python train.py --arch="ecapa_tdnn" --model="sound classifier" --dataset="read English sentences (LibriTTS-R)" --train_examples=15625 --n_mels=40 --hop_length=160 --input="mfcc" --spec_augment=true --win_length=512 --targets=["voice"] --num_classes=2 --norm="batchnorm" --hidden_act="relu" --depths=[16] --kernel_size=3 --stem="single" --widths=[192] --loss="cross_entropy" --init="torch_default" --optimizer="muon" --muon_scale="spectral" --learning_rate=0.0092 --momentum=0.95 --nesterov=true --orthogonalizer="newton_schulz_5" --adamw_lr_other_params=0.0017 --max_grad_norm=1.0 --max_steps=5500 --batch_size=48 --epochs=16.9 --lr_schedule="wsd" --decay_fraction=0.3 --final_lr_fraction=0 --warmup_steps=270 --weight_decay=0.04 --adamw_weight_decay_other_params=0.01
Rows from block 7 of a small sound classifier, named by matrix and row number. Each number is 50 + 12 x the weight over its row's rms, rounded and kept within 0 to 99. All counts start at 0.
After each channel's rows are labels from the 100 clips, of 14976, where the channel reaches its highest value: "loudest band" is the band of the loudest frequency at the time of the peak. Only what is clearly more common there than usual is listed. The data: read English sentences (LibriTTS-R).
# c30: last pointwise conv (model.blocks.7.c3.0.weight, 192x192x1), inputs 0-191

c30.77:30 29 57 55 45 66 76 47 36 28 42 25 75 42 49 36 38 51 52 41 60 33 58 55 54 47 65 33 58 65 44 53 55 36 55 50 74 42 48 54 63 57 50 64 47 39 47 65 40 55 71 33 43 61 53 49 43 34 48 62 36 51 54 44 35 41 59 78 37 39 64 53 64 42 40 49 67 55 55 49 43 44 58 68 32 42 63 22 49 64 37 53 54 38 52 48 39 54 39 74 39 45 54 46 58 59 53 54 62 70 59 54 60 38 70 61 52 65 54 37 46 43 42 60 47 61 43 72 48 63 42 78 67 47 34 36 62 45 36 61 69 56 51 50 38 35 71 51 70 62 33 67 58 42 44 48 48 45 72 58 41 51 34 46 55 71 67 36 36 65 41 62 37 43 39 70 38 46 66 49 47 57 72 64 62 47 45 67 52 51 51 58
loudest band: 250 to 500 Hz; 500 to 1000 Hz

c30.31:57 55 48 47 53 31 37 45 49 59 48 65 55 38 44 29 60 58 47 56 52 63 55 48 46 36 37 48 42 51 63 33 52 61 44 61 25 41 49 64 47 50 40 58 54 39 40 34 46 57 32 52 56 57 46 39 51 30 40 54 44 42 50 37 55 63 57 42 44 40 68 35 40 44 60 28 61 39 67 37 32 45 57 27 46 44 40 39 40 61 46 49 61 62 50 61 64 51 37 70 57 42 50 42 46 65 64 43 52 80 41 63 74 62 43 53 58 57 36 37 49 51 43 59 48 58 58 55 46 70 30 48 66 37 49 43 63 37 48 45 62 61 77 41 32 59 77 85 57 75 54 64 64 54 69 54 52 44 82 47 70 47 58 52 72 59 62 40 40 56 40 51 53 49 63 71 41 75 41 64 64 54 68 53 62 40 67 69 63 67 62 59
loudest band: 250 to 500 Hz; 500 to 1000 Hz

c30.74:52 28 57 61 51 47 49 49 49 58 51 44 70 39 44 47 46 57 48 49 59 50 56 64 67 64 62 43 60 51 27 57 51 14 43 57 41 53 64 51 73 48 63 64 56 43 55 40 49 55 33 39 76 34 63 56 41 29 55 48 66 56 43 37 54 47 51 46 49 37 42 56 30 49 75 42 55 46 71 34 45 59 42 58 32 64 49 59 53 39 51 47 99 55 44 54 55 44 49 51 38 36 62 55 35 42 62 40 52 50 50 53 51 59 34 60 70 46 65 43 45 52 38 46 51 34 42 48 45 37 24 54 49 42 55 46 53 28 45 37 58 44 32 54 39 68 48 24 57 62 38 45 75 43 75 67 40 45 24 68 42 38 38 51 11 42 72 42 43 47 52 36 52 60 44 43 61 49 47 40 57 51 41 49 48 39 56 45 32 49 41 49
loudest band: 4000 to 8000 Hz

c30.138:41 45 51 53 48 44 23 50 43 39 50 50 54 57 45 57 38 47 63 49 53 42 50 45 55 43 50 57 50 47 31 57 47 49 57 50 44 53 39 61 48 46 47 36 60 54 58 34 50 41 40 48 47 51 55 26 54 49 51 44 39 41 51 34 57 56 50 62 50 66 44 48 41 44 45 56 49 39 31 46 43 38 55 56 49 63 55 48 67 34 54 56 48 53 39 38 33 38 25 52 58 73 33 63 47 64 52 48 38 46 51 64 52 58 85 54 50 50 43 44 57 64 62 45 68 43 52 43 60 60 52 74 61 81 53 44 60 57 52 43 48 62 63 45 63 69 67 56 48 81 14 64 29 49 11 38 47 53 74 32 56 50 78 40 54 85 19 57 45 24 55 62 49 63 55 67 39 47 40 53 53 58 75 38 68 53 41 69 67 61 59 44
loudest band: 250 to 500 Hz; 500 to 1000 Hz

c30.48:62 53 51 46 54 53 29 32 67 39 41 54 61 43 99 50 33 77 49 40 94 47 50 44 80 47 40 43 43 39 33 78 47 56 42 44 41 50 50 36 47 28 53 58 62 55 48 54 73 37 55 48 47 57 38 47 39 44 47 59 49 52 47 41 41 41 24 54 56 50 52 49 49 59 57 51 62 74 51 69 22 75 40 37 47 41 59 51 65 56 35 81 37 44 52 44 68 46 67 39 34 46 46 53 58 47 49 42 36 56 51 51 52 41 51 36 46 43 46 47 42 36 39 54 58 73 54 46 59 55 56 42 69 47 56 45 34 54 38 45 61 50 45 55 73 47 52 58 47 43 39 51 40 70 45 48 64 39 52 56 44 36 48 57 53 50 37 48 28 61 63 52 45 42 42 73 77 47 47 39 45 62 44 64 47 40 44 47 51 42 47 52
loudest band: 4000 to 8000 Hz

c30.47:41 36 46 34 63 49 60 47 60 47 41 42 56 56 67 66 37 82 44 51 84 60 30 43 54 35 30 45 26 74 43 59 49 62 32 54 57 34 49 59 44 59 40 40 44 48 46 62 48 60 46 46 53 36 49 40 51 53 42 29 62 39 38 57 62 58 61 52 45 53 35 30 47 82 59 48 34 57 55 45 53 55 55 32 45 48 44 61 36 65 70 74 35 60 63 59 36 57 45 45 45 39 64 36 48 52 66 36 62 46 32 52 60 56 46 47 56 55 73 31 57 57 42 58 62 77 61 59 60 69 42 51 44 41 42 51 52 39 60 57 57 51 43 68 79 58 52 45 33 47 67 58 51 50 57 21 74 44 51 48 52 45 56 64 53 60 29 49 39 38 62 55 65 42 32 79 53 42 33 51 45 79 53 56 56 43 62 63 56 47 62 62
loudest band: 4000 to 8000 Hz

c30.83:52 35 45 44 84 44 71 59 33 23 30 41 42 44 74 42 74 55 53 42 86 65 48 44 72 34 43 68 51 33 51 79 57 75 35 57 28 37 83 60 54 42 42 32 65 55 28 52 47 52 61 49 57 41 48 50 60 49 56 52 69 60 44 36 41 67 85 42 84 57 34 46 54 86 84 64 61 67 36 46 39 35 49 55 57 64 55 64 64 58 56 40 54 59 60 37 46 43 41 38 37 52 43 46 55 53 44 47 50 55 52 47 49 46 41 44 49 47 55 49 43 40 47 64 67 78 50 58 68 51 52 65 34 44 58 39 41 49 56 40 48 59 52 56 52 60 47 51 44 42 53 47 47 50 45 48 66 60 54 52 48 56 49 45 49 52 50 58 36 62 52 41 37 43 52 49 37 38 54 54 58 58 55 58 45 58 47 53 49 43 44 53
loudest band: 4000 to 8000 Hz

c30.122:68 47 20 53 30 47 55 69 51 46 45 49 52 99 45 35 41 65 58 99 47 55 36 44 49 53 33 49 72 58 58 57 41 55 45 53 56 76 46 56 39 38 85 46 34 42 67 28 64 60 54 74 56 47 60 60 52 32 54 51 49 42 54 51 45 45 66 30 57 45 49 68 64 50 41 36 52 37 57 57 48 52 42 76 44 68 46 48 44 35 52 76 77 37 72 48 39 39 45 31 57 59 58 50 54 38 59 57 47 60 58 75 41 52 43 47 44 49 51 43 63 49 39 55 53 41 46 49 34 51 44 32 31 56 40 39 46 50 73 35 52 39 59 38 65 43 51 42 55 51 41 43 34 37 53 46 48 42 49 58 53 54 60 49 55 40 50 43 37 48 52 63 40 59 60 72 61 39 59 46 45 49 43 50 49 48 32 42 46 51 51 60
loudest band: 4000 to 8000 Hz

c30.34:65 46 50 48 48 33 63 65 23 53 59 61 61 56 76 58 42 49 55 75 53 57 59 45 78 31 67 38 62 56 78 41 54 59 47 75 52 52 48 39 50 44 25 81 29 56 60 62 45 45 52 61 75 53 58 42 68 50 65 64 46 80 58 60 55 58 47 42 56 69 47 65 62 45 57 42 34 40 28 67 54 53 46 55 42 61 41 28 75 62 37 41 73 55 55 56 51 51 39 48 57 64 52 29 40 43 56 45 48 48 53 67 60 37 44 51 46 43 70 64 60 66 27 38 42 54 47 60 32 51 59 56 39 47 54 48 56 54 55 44 44 48 73 37 46 48 54 49 64 42 30 52 50 49 72 51 48 44 44 59 53 61 38 45 55 46 50 47 42 67 39 50 40 44 51 38 20 25 56 34 40 60 54 46 55 64 59 60 42 52 58 28
loudest band: 4000 to 8000 Hz

c30.120:47 21 50 51 67 50 45 52 36 65 46 66 44 50 61 31 49 63 59 45 77 52 39 31 60 41 58 44 45 39 60 59 54 52 65 50 48 47 60 59 52 38 62 50 41 49 40 37 69 52 63 55 61 44 38 56 42 63 52 75 53 48 50 60 75 52 45 42 33 51 52 53 47 50 69 81 49 70 56 49 72 51 43 70 53 49 72 63 44 47 74 57 34 33 63 46 58 59 81 52 37 61 37 57 57 60 61 27 55 50 46 49 72 39 51 58 65 52 44 39 56 55 66 50 48 50 42 55 59 58 51 35 60 53 45 59 28 47 61 50 49 37 34 41 57 37 64 48 35 51 59 49 40 44 47 63 16 33 50 73 39 43 76 83 56 41 58 61 45 43 33 27 43 70 45 57 35 47 39 50 60 58 48 59 64 46 22 40 41 61 58 48
loudest band: 4000 to 8000 Hz

c30.126:40 66 11 78 49 40 59 35 61 38 47 46 65 47 59 32 52 72 66 69 33 67 54 38 81 27 33 55 65 65 63 28 43 59 55 49 45 50 16 49 52 40 86 60 48 69 58 65 55 53 53 66 57 64 69 49 44 43 54 37 68 44 69 54 59 36 26 44 45 46 25 38 72 29 52 43 64 50 69 41 49 45 52 61 37 59 57 66 69 29 47 54 62 38 34 42 52 47 59 35 46 47 46 48 48 43 49 55 36 50 39 33 41 53 47 42 43 32 52 65 37 51 51 48 60 64 46 57 52 54 50 24 41 51 49 46 38 42 66 31 56 58 64 64 45 44 49 71 49 50 52 45 40 47 26 52 36 49 43 57 49 56 51 36 56 49 47 52 57 48 45 59 52 52 66 53 48 61 61 42 46 60 41 54 59 42 34 49 55 63 54 58
loudest band: 4000 to 8000 Hz

c30.4:60 50 57 61 46 35 46 41 59 56 17 31 46 55 62 20 52 48 41 57 42 27 56 66 50 40 59 64 55 40 65 58 29 40 55 83 43 44 36 79 44 64 57 52 39 45 41 39 62 49 63 62 54 59 43 67 49 45 31 46 55 30 51 46 55 53 36 45 46 42 70 51 49 48 59 31 51 64 64 58 50 43 54 38 58 42 52 40 69 39 50 70 61 42 61 57 40 45 38 44 62 54 40 60 73 70 34 47 58 51 58 74 62 74 60 37 75 40 52 35 38 52 51 42 43 54 51 67 36 32 63 41 39 50 71 53 63 51 49 42 43 58 46 45 44 41 51 71 67 55 76 79 53 51 54 66 70 76 41 51 37 62 46 35 59 45 51 30 41 25 69 39 56 48 51 31 50 55 51 53 57 62 69 52 61 49 61 53 46 53 41 57
loudest band: 250 to 500 Hz; 500 to 1000 Hz

c30.175:46 46 60 40 56 42 42 25 71 41 55 59 56 55 45 63 47 71 47 52 34 41 54 51 61 26 56 39 57 47 53 33 64 53 52 40 64 48 44 54 61 48 44 48 37 66 39 45 54 54 60 38 66 42 51 68 65 40 34 62 41 53 34 34 53 56 64 41 37 56 46 38 64 41 42 43 51 57 38 58 42 43 45 79 54 43 40 41 49 47 59 75 43 35 78 56 60 55 52 51 56 29 64 34 33 53 45 18 40 41 28 70 73 37 30 73 66 59 57 51 53 60 24 77 39 61 51 66 46 58 38 42 58 50 35 55 49 43 48 50 31 37 54 34 42 41 36 38 45 34 56 52 49 53 64 75 75 56 42 66 56 70 22 36 55 33 68 53 40 52 63 40 45 52 44 43 58 42 52 38 54 45 38 50 57 34 44 56 29 66 51 37
loudest band: 4000 to 8000 Hz

c30.150:58 48 43 51 37 57 46 62 48 64 55 60 56 27 69 49 23 45 70 65 57 51 74 41 64 46 41 45 57 31 51 43 49 43 40 58 55 49 53 48 48 35 81 28 58 46 69 59 65 62 34 40 72 46 56 55 55 48 31 20 52 56 62 64 54 36 87 51 57 54 34 50 53 46 37 55 35 45 69 39 49 31 37 50 57 66 45 43 63 35 34 66 70 62 42 63 56 49 43 62 35 48 45 51 32 37 54 45 43 56 66 51 62 54 24 29 65 42 39 79 53 50 63 58 48 61 62 47 31 43 45 57 41 48 49 47 41 56 64 44 45 42 47 34 40 51 29 45 67 36 42 52 39 41 53 55 66 42 39 43 55 41 24 72 47 38 43 53 46 40 57 30 53 53 49 53 47 74 56 46 30 43 23 46 45 40 37 37 41 68 41 56
loudest band: 4000 to 8000 Hz

c30.16:47 35 48 59 54 54 57 39 75 38 43 39 36 52 63 47 49 75 11 32 70 66 53 50 63 49 56 55 05 58 57 62 37 66 48 41 40 31 57 40 55 68 35 81 45 76 62 54 57 35 35 53 62 31 48 48 44 42 62 32 59 52 33 48 43 44 33 63 42 60 60 54 54 43 65 52 50 71 55 38 82 65 38 56 52 63 42 37 46 46 52 52 71 47 47 53 47 36 46 67 55 39 53 48 48 50 59 41 43 58 47 33 49 48 49 69 64 61 70 35 55 64 37 73 53 46 71 64 59 40 49 67 66 59 45 61 47 51 64 46 40 46 30 49 67 59 49 47 48 60 42 54 57 51 43 46 52 43 54 53 47 49 58 58 44 47 60 59 70 50 50 51 64 56 52 34 51 82 40 65 38 38 49 64 59 68 55 47 48 41 69 50
loudest band: 4000 to 8000 Hz

c30.118:29 59 56 53 33 46 31 54 45 58 24 57 56 51 17 35 62 48 52 73 35 45 71 61 85 36 46 36 50 68 54 55 45 53 50 70 72 50 55 33 70 50 51 52 52 52 63 43 33 49 55 68 81 43 59 73 45 42 42 52 45 85 49 42 58 54 40 30 35 54 47 37 77 57 63 67 61 47 62 65 52 64 42 46 54 97 56 55 23 55 55 65 75 57 61 54 39 49 39 47 53 60 41 48 51 48 54 32 36 34 47 54 37 52 59 82 58 65 56 67 59 51 41 55 52 48 50 44 40 56 69 56 40 45 35 52 55 47 37 50 51 53 56 54 55 52 43 58 34 49 50 57 40 56 44 60 41 42 49 37 60 56 51 52 37 45 52 43 64 56 34 28 38 57 56 68 59 42 42 51 42 46 45 45 53 40 54 52 53 54 49 53
loudest band: 4000 to 8000 Hz

c30.106:60 60 51 66 46 48 47 53 74 51 37 55 11 49 47 60 42 34 55 58 45 44 48 30 49 61 45 45 33 59 44 60 40 78 41 67 46 57 42 46 70 56 43 55 20 62 53 55 44 72 48 79 70 46 14 37 49 32 53 46 58 58 53 47 63 51 56 43 45 50 60 51 50 37 48 46 60 41 35 36 33 36 45 60 35 68 49 55 43 62 49 51 93 46 36 65 49 56 50 53 58 70 48 56 51 70 61 41 43 64 34 49 53 65 54 61 64 59 79 49 36 26 65 47 48 49 50 60 34 63 38 49 45 51 55 52 60 51 39 38 56 60 57 43 47 55 51 61 60 60 49 51 74 58 59 49 57 53 56 75 44 44 37 42 31 72 75 49 48 58 38 63 52 55 68 44 68 39 31 40 39 43 61 44 62 40 46 60 51 50 52 62
loudest band: 250 to 500 Hz; 500 to 1000 Hz

c30.158:47 51 57 41 56 48 59 58 50 49 54 56 51 46 50 43 56 59 47 57 46 49 44 44 52 42 63 51 56 43 38 41 43 41 48 52 45 45 58 44 63 42 53 40 68 34 47 52 43 40 30 50 48 44 34 56 52 46 39 45 30 59 61 42 67 53 51 51 50 39 54 52 35 48 20 31 52 39 57 53 39 34 48 36 35 82 33 54 36 60 54 41 51 45 54 40 65 53 54 59 42 48 35 50 64 45 53 57 25 56 33 52 47 38 46 46 54 47 42 45 62 68 61 52 58 61 48 40 65 72 33 68 62 51 46 53 34 54 46 43 70 49 79 55 39 49 46 46 48 82 58 54 76 56 69 56 37 36 58 84 49 57 44 23 19 85 92 57 53 79 40 51 43 57 60 56 82 51 39 43 51 41 61 33 69 33 48 59 48 38 46 57
loudest band: 250 to 500 Hz; 500 to 1000 Hz

c30.2:70 53 33 61 35 62 53 29 53 43 59 67 68 46 44 58 53 37 58 36 33 43 54 37 54 82 39 99 51 71 42 69 20 64 69 20 78 56 50 63 62 45 47 28 49 34 40 48 35 44 46 42 41 59 56 43 66 52 47 45 48 46 51 50 35 51 33 28 65 70 77 49 42 44 57 35 16 33 50 45 72 52 62 61 29 59 52 41 40 71 64 57 51 50 37 55 67 65 48 59 34 67 55 40 48 53 52 37 67 47 49 51 45 49 51 43 49 45 34 59 52 53 32 50 51 54 43 61 41 48 44 60 50 54 44 58 52 48 44 50 63 42 64 55 46 43 51 39 45 53 43 70 46 46 44 65 60 33 49 45 36 59 34 48 46 48 57 65 57 47 28 54 64 68 53 57 47 43 42 53 38 45 48 49 45 48 55 52 55 49 64 44
loudest band: 250 to 500 Hz; 500 to 1000 Hz

c30.41:32 30 59 52 60 43 49 54 31 60 51 45 54 71 42 54 46 65 52 48 34 48 52 47 50 34 53 58 57 45 54 53 51 65 61 56 51 57 38 43 62 37 42 65 36 44 49 52 31 66 61 55 48 44 49 55 37 51 23 46 51 45 38 42 59 46 60 35 62 54 45 28 50 54 42 45 45 59 38 42 47 64 59 50 39 39 66 41 51 65 49 66 47 40 40 67 57 55 42 60 51 43 54 57 52 74 51 45 43 56 32 42 53 46 94 62 52 30 46 50 56 49 57 51 46 39 48 29 45 61 30 45 56 55 50 30 41 57 39 70 50 70 64 55 59 52 39 30 62 45 17 57 91 52 40 51 48 49 39 60 51 73 44 42 00 52 70 50 40 53 60 52 50 67 48 49 68 50 36 26 42 55 74 43 37 41 45 30 52 48 48 57
loudest band: 250 to 500 Hz

c30.54:54 34 55 94 40 36 47 36 42 54 60 61 53 60 80 35 47 66 49 61 45 66 44 57 57 48 45 56 22 47 98 45 58 49 47 30 62 49 60 46 43 37 96 43 46 37 70 51 51 48 49 43 47 48 54 32 50 48 41 71 72 49 60 58 41 62 43 43 42 61 45 59 66 81 38 39 29 64 64 71 42 58 43 48 41 51 49 33 52 44 46 71 35 41 46 35 42 29 42 60 47 41 46 43 58 47 32 59 52 41 45 34 56 64 53 73 56 52 54 83 49 44 36 46 47 39 53 49 49 33 47 41 44 44 51 46 53 53 49 38 44 52 78 47 54 53 57 43 42 54 63 46 62 55 59 45 39 41 52 53 61 39 52 55 51 47 49 42 53 56 42 47 42 49 35 56 67 43 53 41 33 66 53 43 58 67 31 51 48 69 47 53
loudest band: 4000 to 8000 Hz

c30.151:44 62 52 47 61 47 50 67 47 59 63 41 56 35 60 42 30 35 56 46 44 46 42 64 64 51 54 32 57 53 40 38 50 41 49 46 55 43 45 57 47 66 72 54 37 52 52 42 45 57 35 38 52 40 43 42 33 42 66 51 45 38 37 54 47 50 50 57 43 79 55 27 67 61 62 45 41 48 33 33 53 52 57 49 35 31 41 29 45 51 60 42 75 37 48 40 47 63 54 43 55 44 50 64 58 51 39 53 61 57 47 46 55 58 60 50 40 56 32 45 28 57 44 41 48 58 63 65 57 61 55 64 64 41 40 55 57 43 46 47 42 62 44 64 82 70 68 69 49 54 11 74 58 52 25 47 46 56 70 27 46 57 72 53 84 63 38 38 45 22 43 69 42 69 60 70 38 48 56 65 49 60 62 53 66 58 65 30 77 44 53 46
loudest band: 250 to 500 Hz; 500 to 1000 Hz

c30.141:33 36 48 58 54 49 48 42 40 62 52 44 59 39 26 37 46 53 21 90 45 54 55 65 75 35 44 50 73 21 65 48 48 63 54 50 48 44 53 50 55 48 72 45 41 42 65 47 51 57 49 64 78 60 46 57 28 44 49 61 31 53 53 54 68 44 28 40 60 47 51 40 93 48 43 47 44 47 69 55 58 48 52 42 41 99 52 42 57 52 49 67 65 32 34 58 35 46 49 47 49 65 40 53 56 48 51 33 32 55 60 51 57 10 53 72 48 48 39 69 51 61 45 42 58 54 55 48 35 56 53 72 48 46 47 52 40 55 62 57 55 56 47 55 43 45 54 40 50 45 37 47 46 53 51 30 44 51 59 45 48 60 36 34 60 51 46 53 42 45 57 41 47 54 59 52 61 65 48 56 31 58 58 52 52 48 44 45 56 55 68 47
loudest band: 4000 to 8000 Hz

c30.68:37 38 42 60 91 33 83 73 49 49 51 64 54 58 53 42 44 61 46 60 50 42 46 32 71 37 41 44 51 47 24 59 60 52 49 26 56 56 50 49 57 37 50 45 59 61 58 50 50 46 44 49 53 58 37 46 62 53 57 67 51 62 53 59 35 32 34 55 41 47 48 72 48 29 51 33 49 43 51 61 71 49 64 42 58 37 44 81 69 59 47 58 55 74 60 57 56 60 63 34 39 50 57 40 50 41 51 43 70 56 56 67 49 60 60 45 63 44 51 53 56 51 62 47 58 35 60 51 32 49 68 56 55 55 48 63 55 44 41 56 74 41 49 67 46 64 47 40 60 52 43 28 47 46 48 48 56 67 42 45 40 51 48 44 60 47 55 81 55 69 34 48 48 19 43 55 90 34 45 57 58 24 42 82 48 54 45 56 42 49 38 35
loudest band: 4000 to 8000 Hz

c30.82:57 59 42 60 54 40 42 62 49 56 47 47 49 40 44 47 42 82 36 35 54 57 54 51 47 53 63 31 59 49 37 39 47 58 43 46 66 99 33 47 49 86 34 54 48 57 47 59 53 44 44 29 68 30 28 56 73 57 58 21 52 62 48 49 71 65 49 56 74 58 34 43 82 45 47 49 51 47 63 38 54 40 26 56 51 74 61 56 45 44 61 55 57 29 44 65 59 52 52 53 50 60 51 49 38 40 49 51 40 56 48 72 41 52 47 55 52 49 26 56 61 50 56 50 49 65 50 62 58 52 46 40 39 39 35 62 39 53 47 41 46 43 47 62 65 56 36 33 66 35 40 37 43 43 60 48 58 59 25 63 45 53 22 45 40 27 47 50 46 48 38 48 68 65 50 47 51 57 54 46 52 35 27 53 44 38 55 29 32 54 38 37
loudest band: 4000 to 8000 Hz

c30.24:67 54 44 46 28 56 40 55 37 73 78 18 56 56 51 30 67 50 44 44 50 50 63 48 58 37 27 69 45 50 29 66 52 44 69 26 49 60 56 52 78 60 60 51 37 37 44 58 52 43 45 58 62 33 61 54 50 54 50 60 45 38 61 50 46 37 45 57 60 41 59 37 26 58 24 63 51 54 47 46 79 42 56 55 44 40 40 61 43 41 73 65 55 45 42 44 51 41 55 83 58 47 58 39 64 46 48 35 51 47 58 61 43 59 52 64 51 49 33 48 54 42 48 44 34 48 33 57 53 57 49 68 44 44 27 50 52 52 59 45 36 43 54 46 57 63 39 48 45 52 51 55 45 53 60 43 76 44 56 94 49 30 71 87 48 52 43 56 61 45 29 38 53 54 49 54 44 61 39 45 19 37 40 52 57 58 66 46 49 57 56 49
loudest band: 250 to 500 Hz; 500 to 1000 Hz

c30.94:65 42 44 54 39 55 43 40 64 54 54 50 50 72 76 52 42 42 96 55 49 44 57 40 99 66 54 53 67 29 73 49 45 35 42 37 55 39 32 50 37 32 39 58 46 48 42 46 58 67 62 39 45 46 48 44 51 40 46 62 28 52 49 56 44 45 35 49 60 51 55 35 44 48 53 35 54 41 42 52 47 64 40 41 44 61 42 34 69 53 49 40 19 48 44 32 49 26 58 60 52 51 51 58 58 63 53 40 48 49 46 50 47 57 45 42 36 63 45 56 49 35 56 52 49 48 50 58 55 58 45 44 56 51 63 36 44 53 51 58 48 58 62 46 43 40 49 66 53 61 35 57 74 59 59 42 45 53 56 47 55 45 60 53 47 64 69 46 24 50 31 46 44 39 59 40 45 20 46 53 62 59 64 35 62 71 53 60 56 60 47 53
loudest band: 250 to 500 Hz; 500 to 1000 Hz

c30.5:61 21 66 48 81 59 47 56 44 27 56 31 23 69 66 45 39 49 23 66 74 27 52 58 72 54 38 37 44 45 57 49 31 64 64 38 44 55 79 53 60 51 61 47 45 80 58 46 64 43 32 44 35 42 40 69 59 56 51 61 54 60 35 50 32 42 45 63 77 52 40 58 60 52 36 38 46 61 57 65 53 40 66 49 55 38 39 57 67 47 52 43 54 42 64 56 47 44 48 64 56 56 71 31 45 40 44 56 60 50 44 55 44 48 50 49 66 49 55 56 71 44 62 73 68 54 72 49 45 64 46 68 50 32 49 65 67 48 57 59 58 33 49 44 51 50 54 54 54 46 55 71 49 64 65 82 44 47 46 49 39 71 47 52 59 47 55 48 45 70 52 62 65 54 64 45 70 52 28 63 55 46 54 62 65 42 48 51 48 59 53 57
loudest band: 4000 to 8000 Hz

c30.36:53 51 71 32 81 59 45 59 63 54 48 54 43 27 73 58 31 74 62 32 52 57 57 55 68 58 59 50 62 40 40 82 56 47 52 45 51 45 64 51 50 25 51 48 78 81 51 50 32 47 55 45 60 51 55 54 36 44 38 53 48 42 55 41 34 43 45 56 60 62 46 63 69 44 41 32 45 33 44 54 46 62 17 70 55 42 43 54 42 62 68 54 52 47 82 57 60 27 85 55 46 48 36 41 40 47 55 53 33 52 43 47 52 45 46 67 63 38 36 39 51 57 49 55 35 59 68 70 50 45 48 42 49 58 48 54 66 39 44 45 58 47 57 48 59 56 54 44 45 55 50 45 50 55 61 38 69 62 59 57 50 50 40 37 56 39 38 65 41 61 42 46 63 72 48 66 57 69 26 72 63 40 48 16 50 49 44 47 55 59 38 42
loudest band: 4000 to 8000 Hz

c30.182:52 59 36 88 33 63 41 30 46 40 51 47 48 67 65 34 36 12 58 60 40 91 47 46 51 43 37 73 35 36 85 64 51 53 50 55 40 58 41 55 42 38 65 63 53 48 82 51 66 40 51 17 46 52 45 41 46 41 46 58 46 67 39 55 38 40 67 66 59 35 38 33 66 54 54 42 75 48 43 36 40 62 46 50 52 41 49 42 41 36 51 62 55 49 51 17 49 64 57 53 58 59 55 57 51 44 60 55 49 61 45 49 49 50 52 40 68 40 51 83 64 55 40 50 57 29 52 51 30 60 41 44 58 53 53 47 35 57 49 40 50 57 55 38 41 58 53 43 50 52 47 51 46 32 45 51 57 57 44 35 56 22 50 74 50 53 57 53 51 42 55 48 35 45 46 47 58 59 48 54 34 77 48 40 49 48 52 53 43 51 59 38
loudest band: 4000 to 8000 Hz

c30.14:58 52 26 89 32 41 47 46 54 50 38 42 46 83 86 41 33 71 71 59 45 61 58 53 98 50 18 59 60 54 88 38 28 24 43 55 42 47 48 57 45 43 62 64 59 39 59 49 20 42 52 59 34 45 38 40 54 62 45 52 34 50 48 50 46 53 58 41 39 49 49 32 78 49 60 42 37 51 57 51 54 52 44 56 58 51 56 59 62 37 43 58 41 45 52 45 57 38 60 59 44 51 50 50 48 49 67 52 35 36 49 53 63 78 55 57 46 50 67 67 48 35 51 54 44 45 52 41 59 45 45 42 52 49 36 54 47 52 35 60 46 49 75 54 36 46 57 57 48 39 40 57 52 42 50 49 55 41 52 60 40 14 35 52 52 49 47 41 58 51 49 48 39 45 39 50 41 52 44 59 35 55 58 43 41 60 28 54 45 67 40 52
loudest band: 4000 to 8000 Hz

c30.53:65 46 34 38 22 33 51 46 50 53 51 57 55 58 86 36 46 99 88 69 49 26 48 64 45 52 42 48 60 50 81 45 50 59 56 52 48 50 46 54 37 49 51 75 29 34 55 46 57 54 49 47 55 59 42 70 57 67 48 41 50 37 53 51 37 49 68 72 40 51 45 51 70 42 44 53 39 30 44 31 60 48 34 49 55 44 48 53 81 56 53 73 80 43 66 64 45 40 53 51 44 49 56 44 53 46 61 41 50 38 43 59 47 71 49 42 43 50 17 37 46 52 39 49 52 46 55 53 47 66 40 46 42 38 45 32 41 51 36 65 50 44 51 57 46 54 46 54 53 52 76 48 42 40 68 56 39 52 47 32 44 47 44 52 41 57 47 52 58 51 61 42 46 36 37 39 57 46 52 45 67 68 50 55 45 31 49 53 45 44 45 58
loudest band: 4000 to 8000 Hz

c30.107:48 36 54 47 48 45 26 47 53 46 49 25 44 55 38 52 74 60 50 55 45 48 41 66 39 28 53 78 47 56 47 59 79 68 31 40 44 37 58 39 51 55 47 46 35 43 35 72 43 41 47 69 61 56 63 54 53 44 56 66 49 55 62 39 32 64 50 60 36 30 27 45 52 32 51 42 52 54 58 49 45 66 53 43 61 35 57 49 62 46 43 62 44 59 40 39 57 37 56 47 50 56 60 69 72 65 47 43 36 46 61 44 28 57 83 49 74 33 33 54 53 65 51 50 50 70 39 34 66 55 52 62 53 41 63 52 61 62 47 65 56 59 52 45 65 42 58 53 52 57 38 43 50 53 38 34 55 35 64 42 44 56 49 42 42 76 35 49 41 34 20 62 39 65 44 45 36 62 34 44 58 47 96 47 69 47 38 64 57 60 46 54
loudest band: 250 to 500 Hz; 500 to 1000 Hz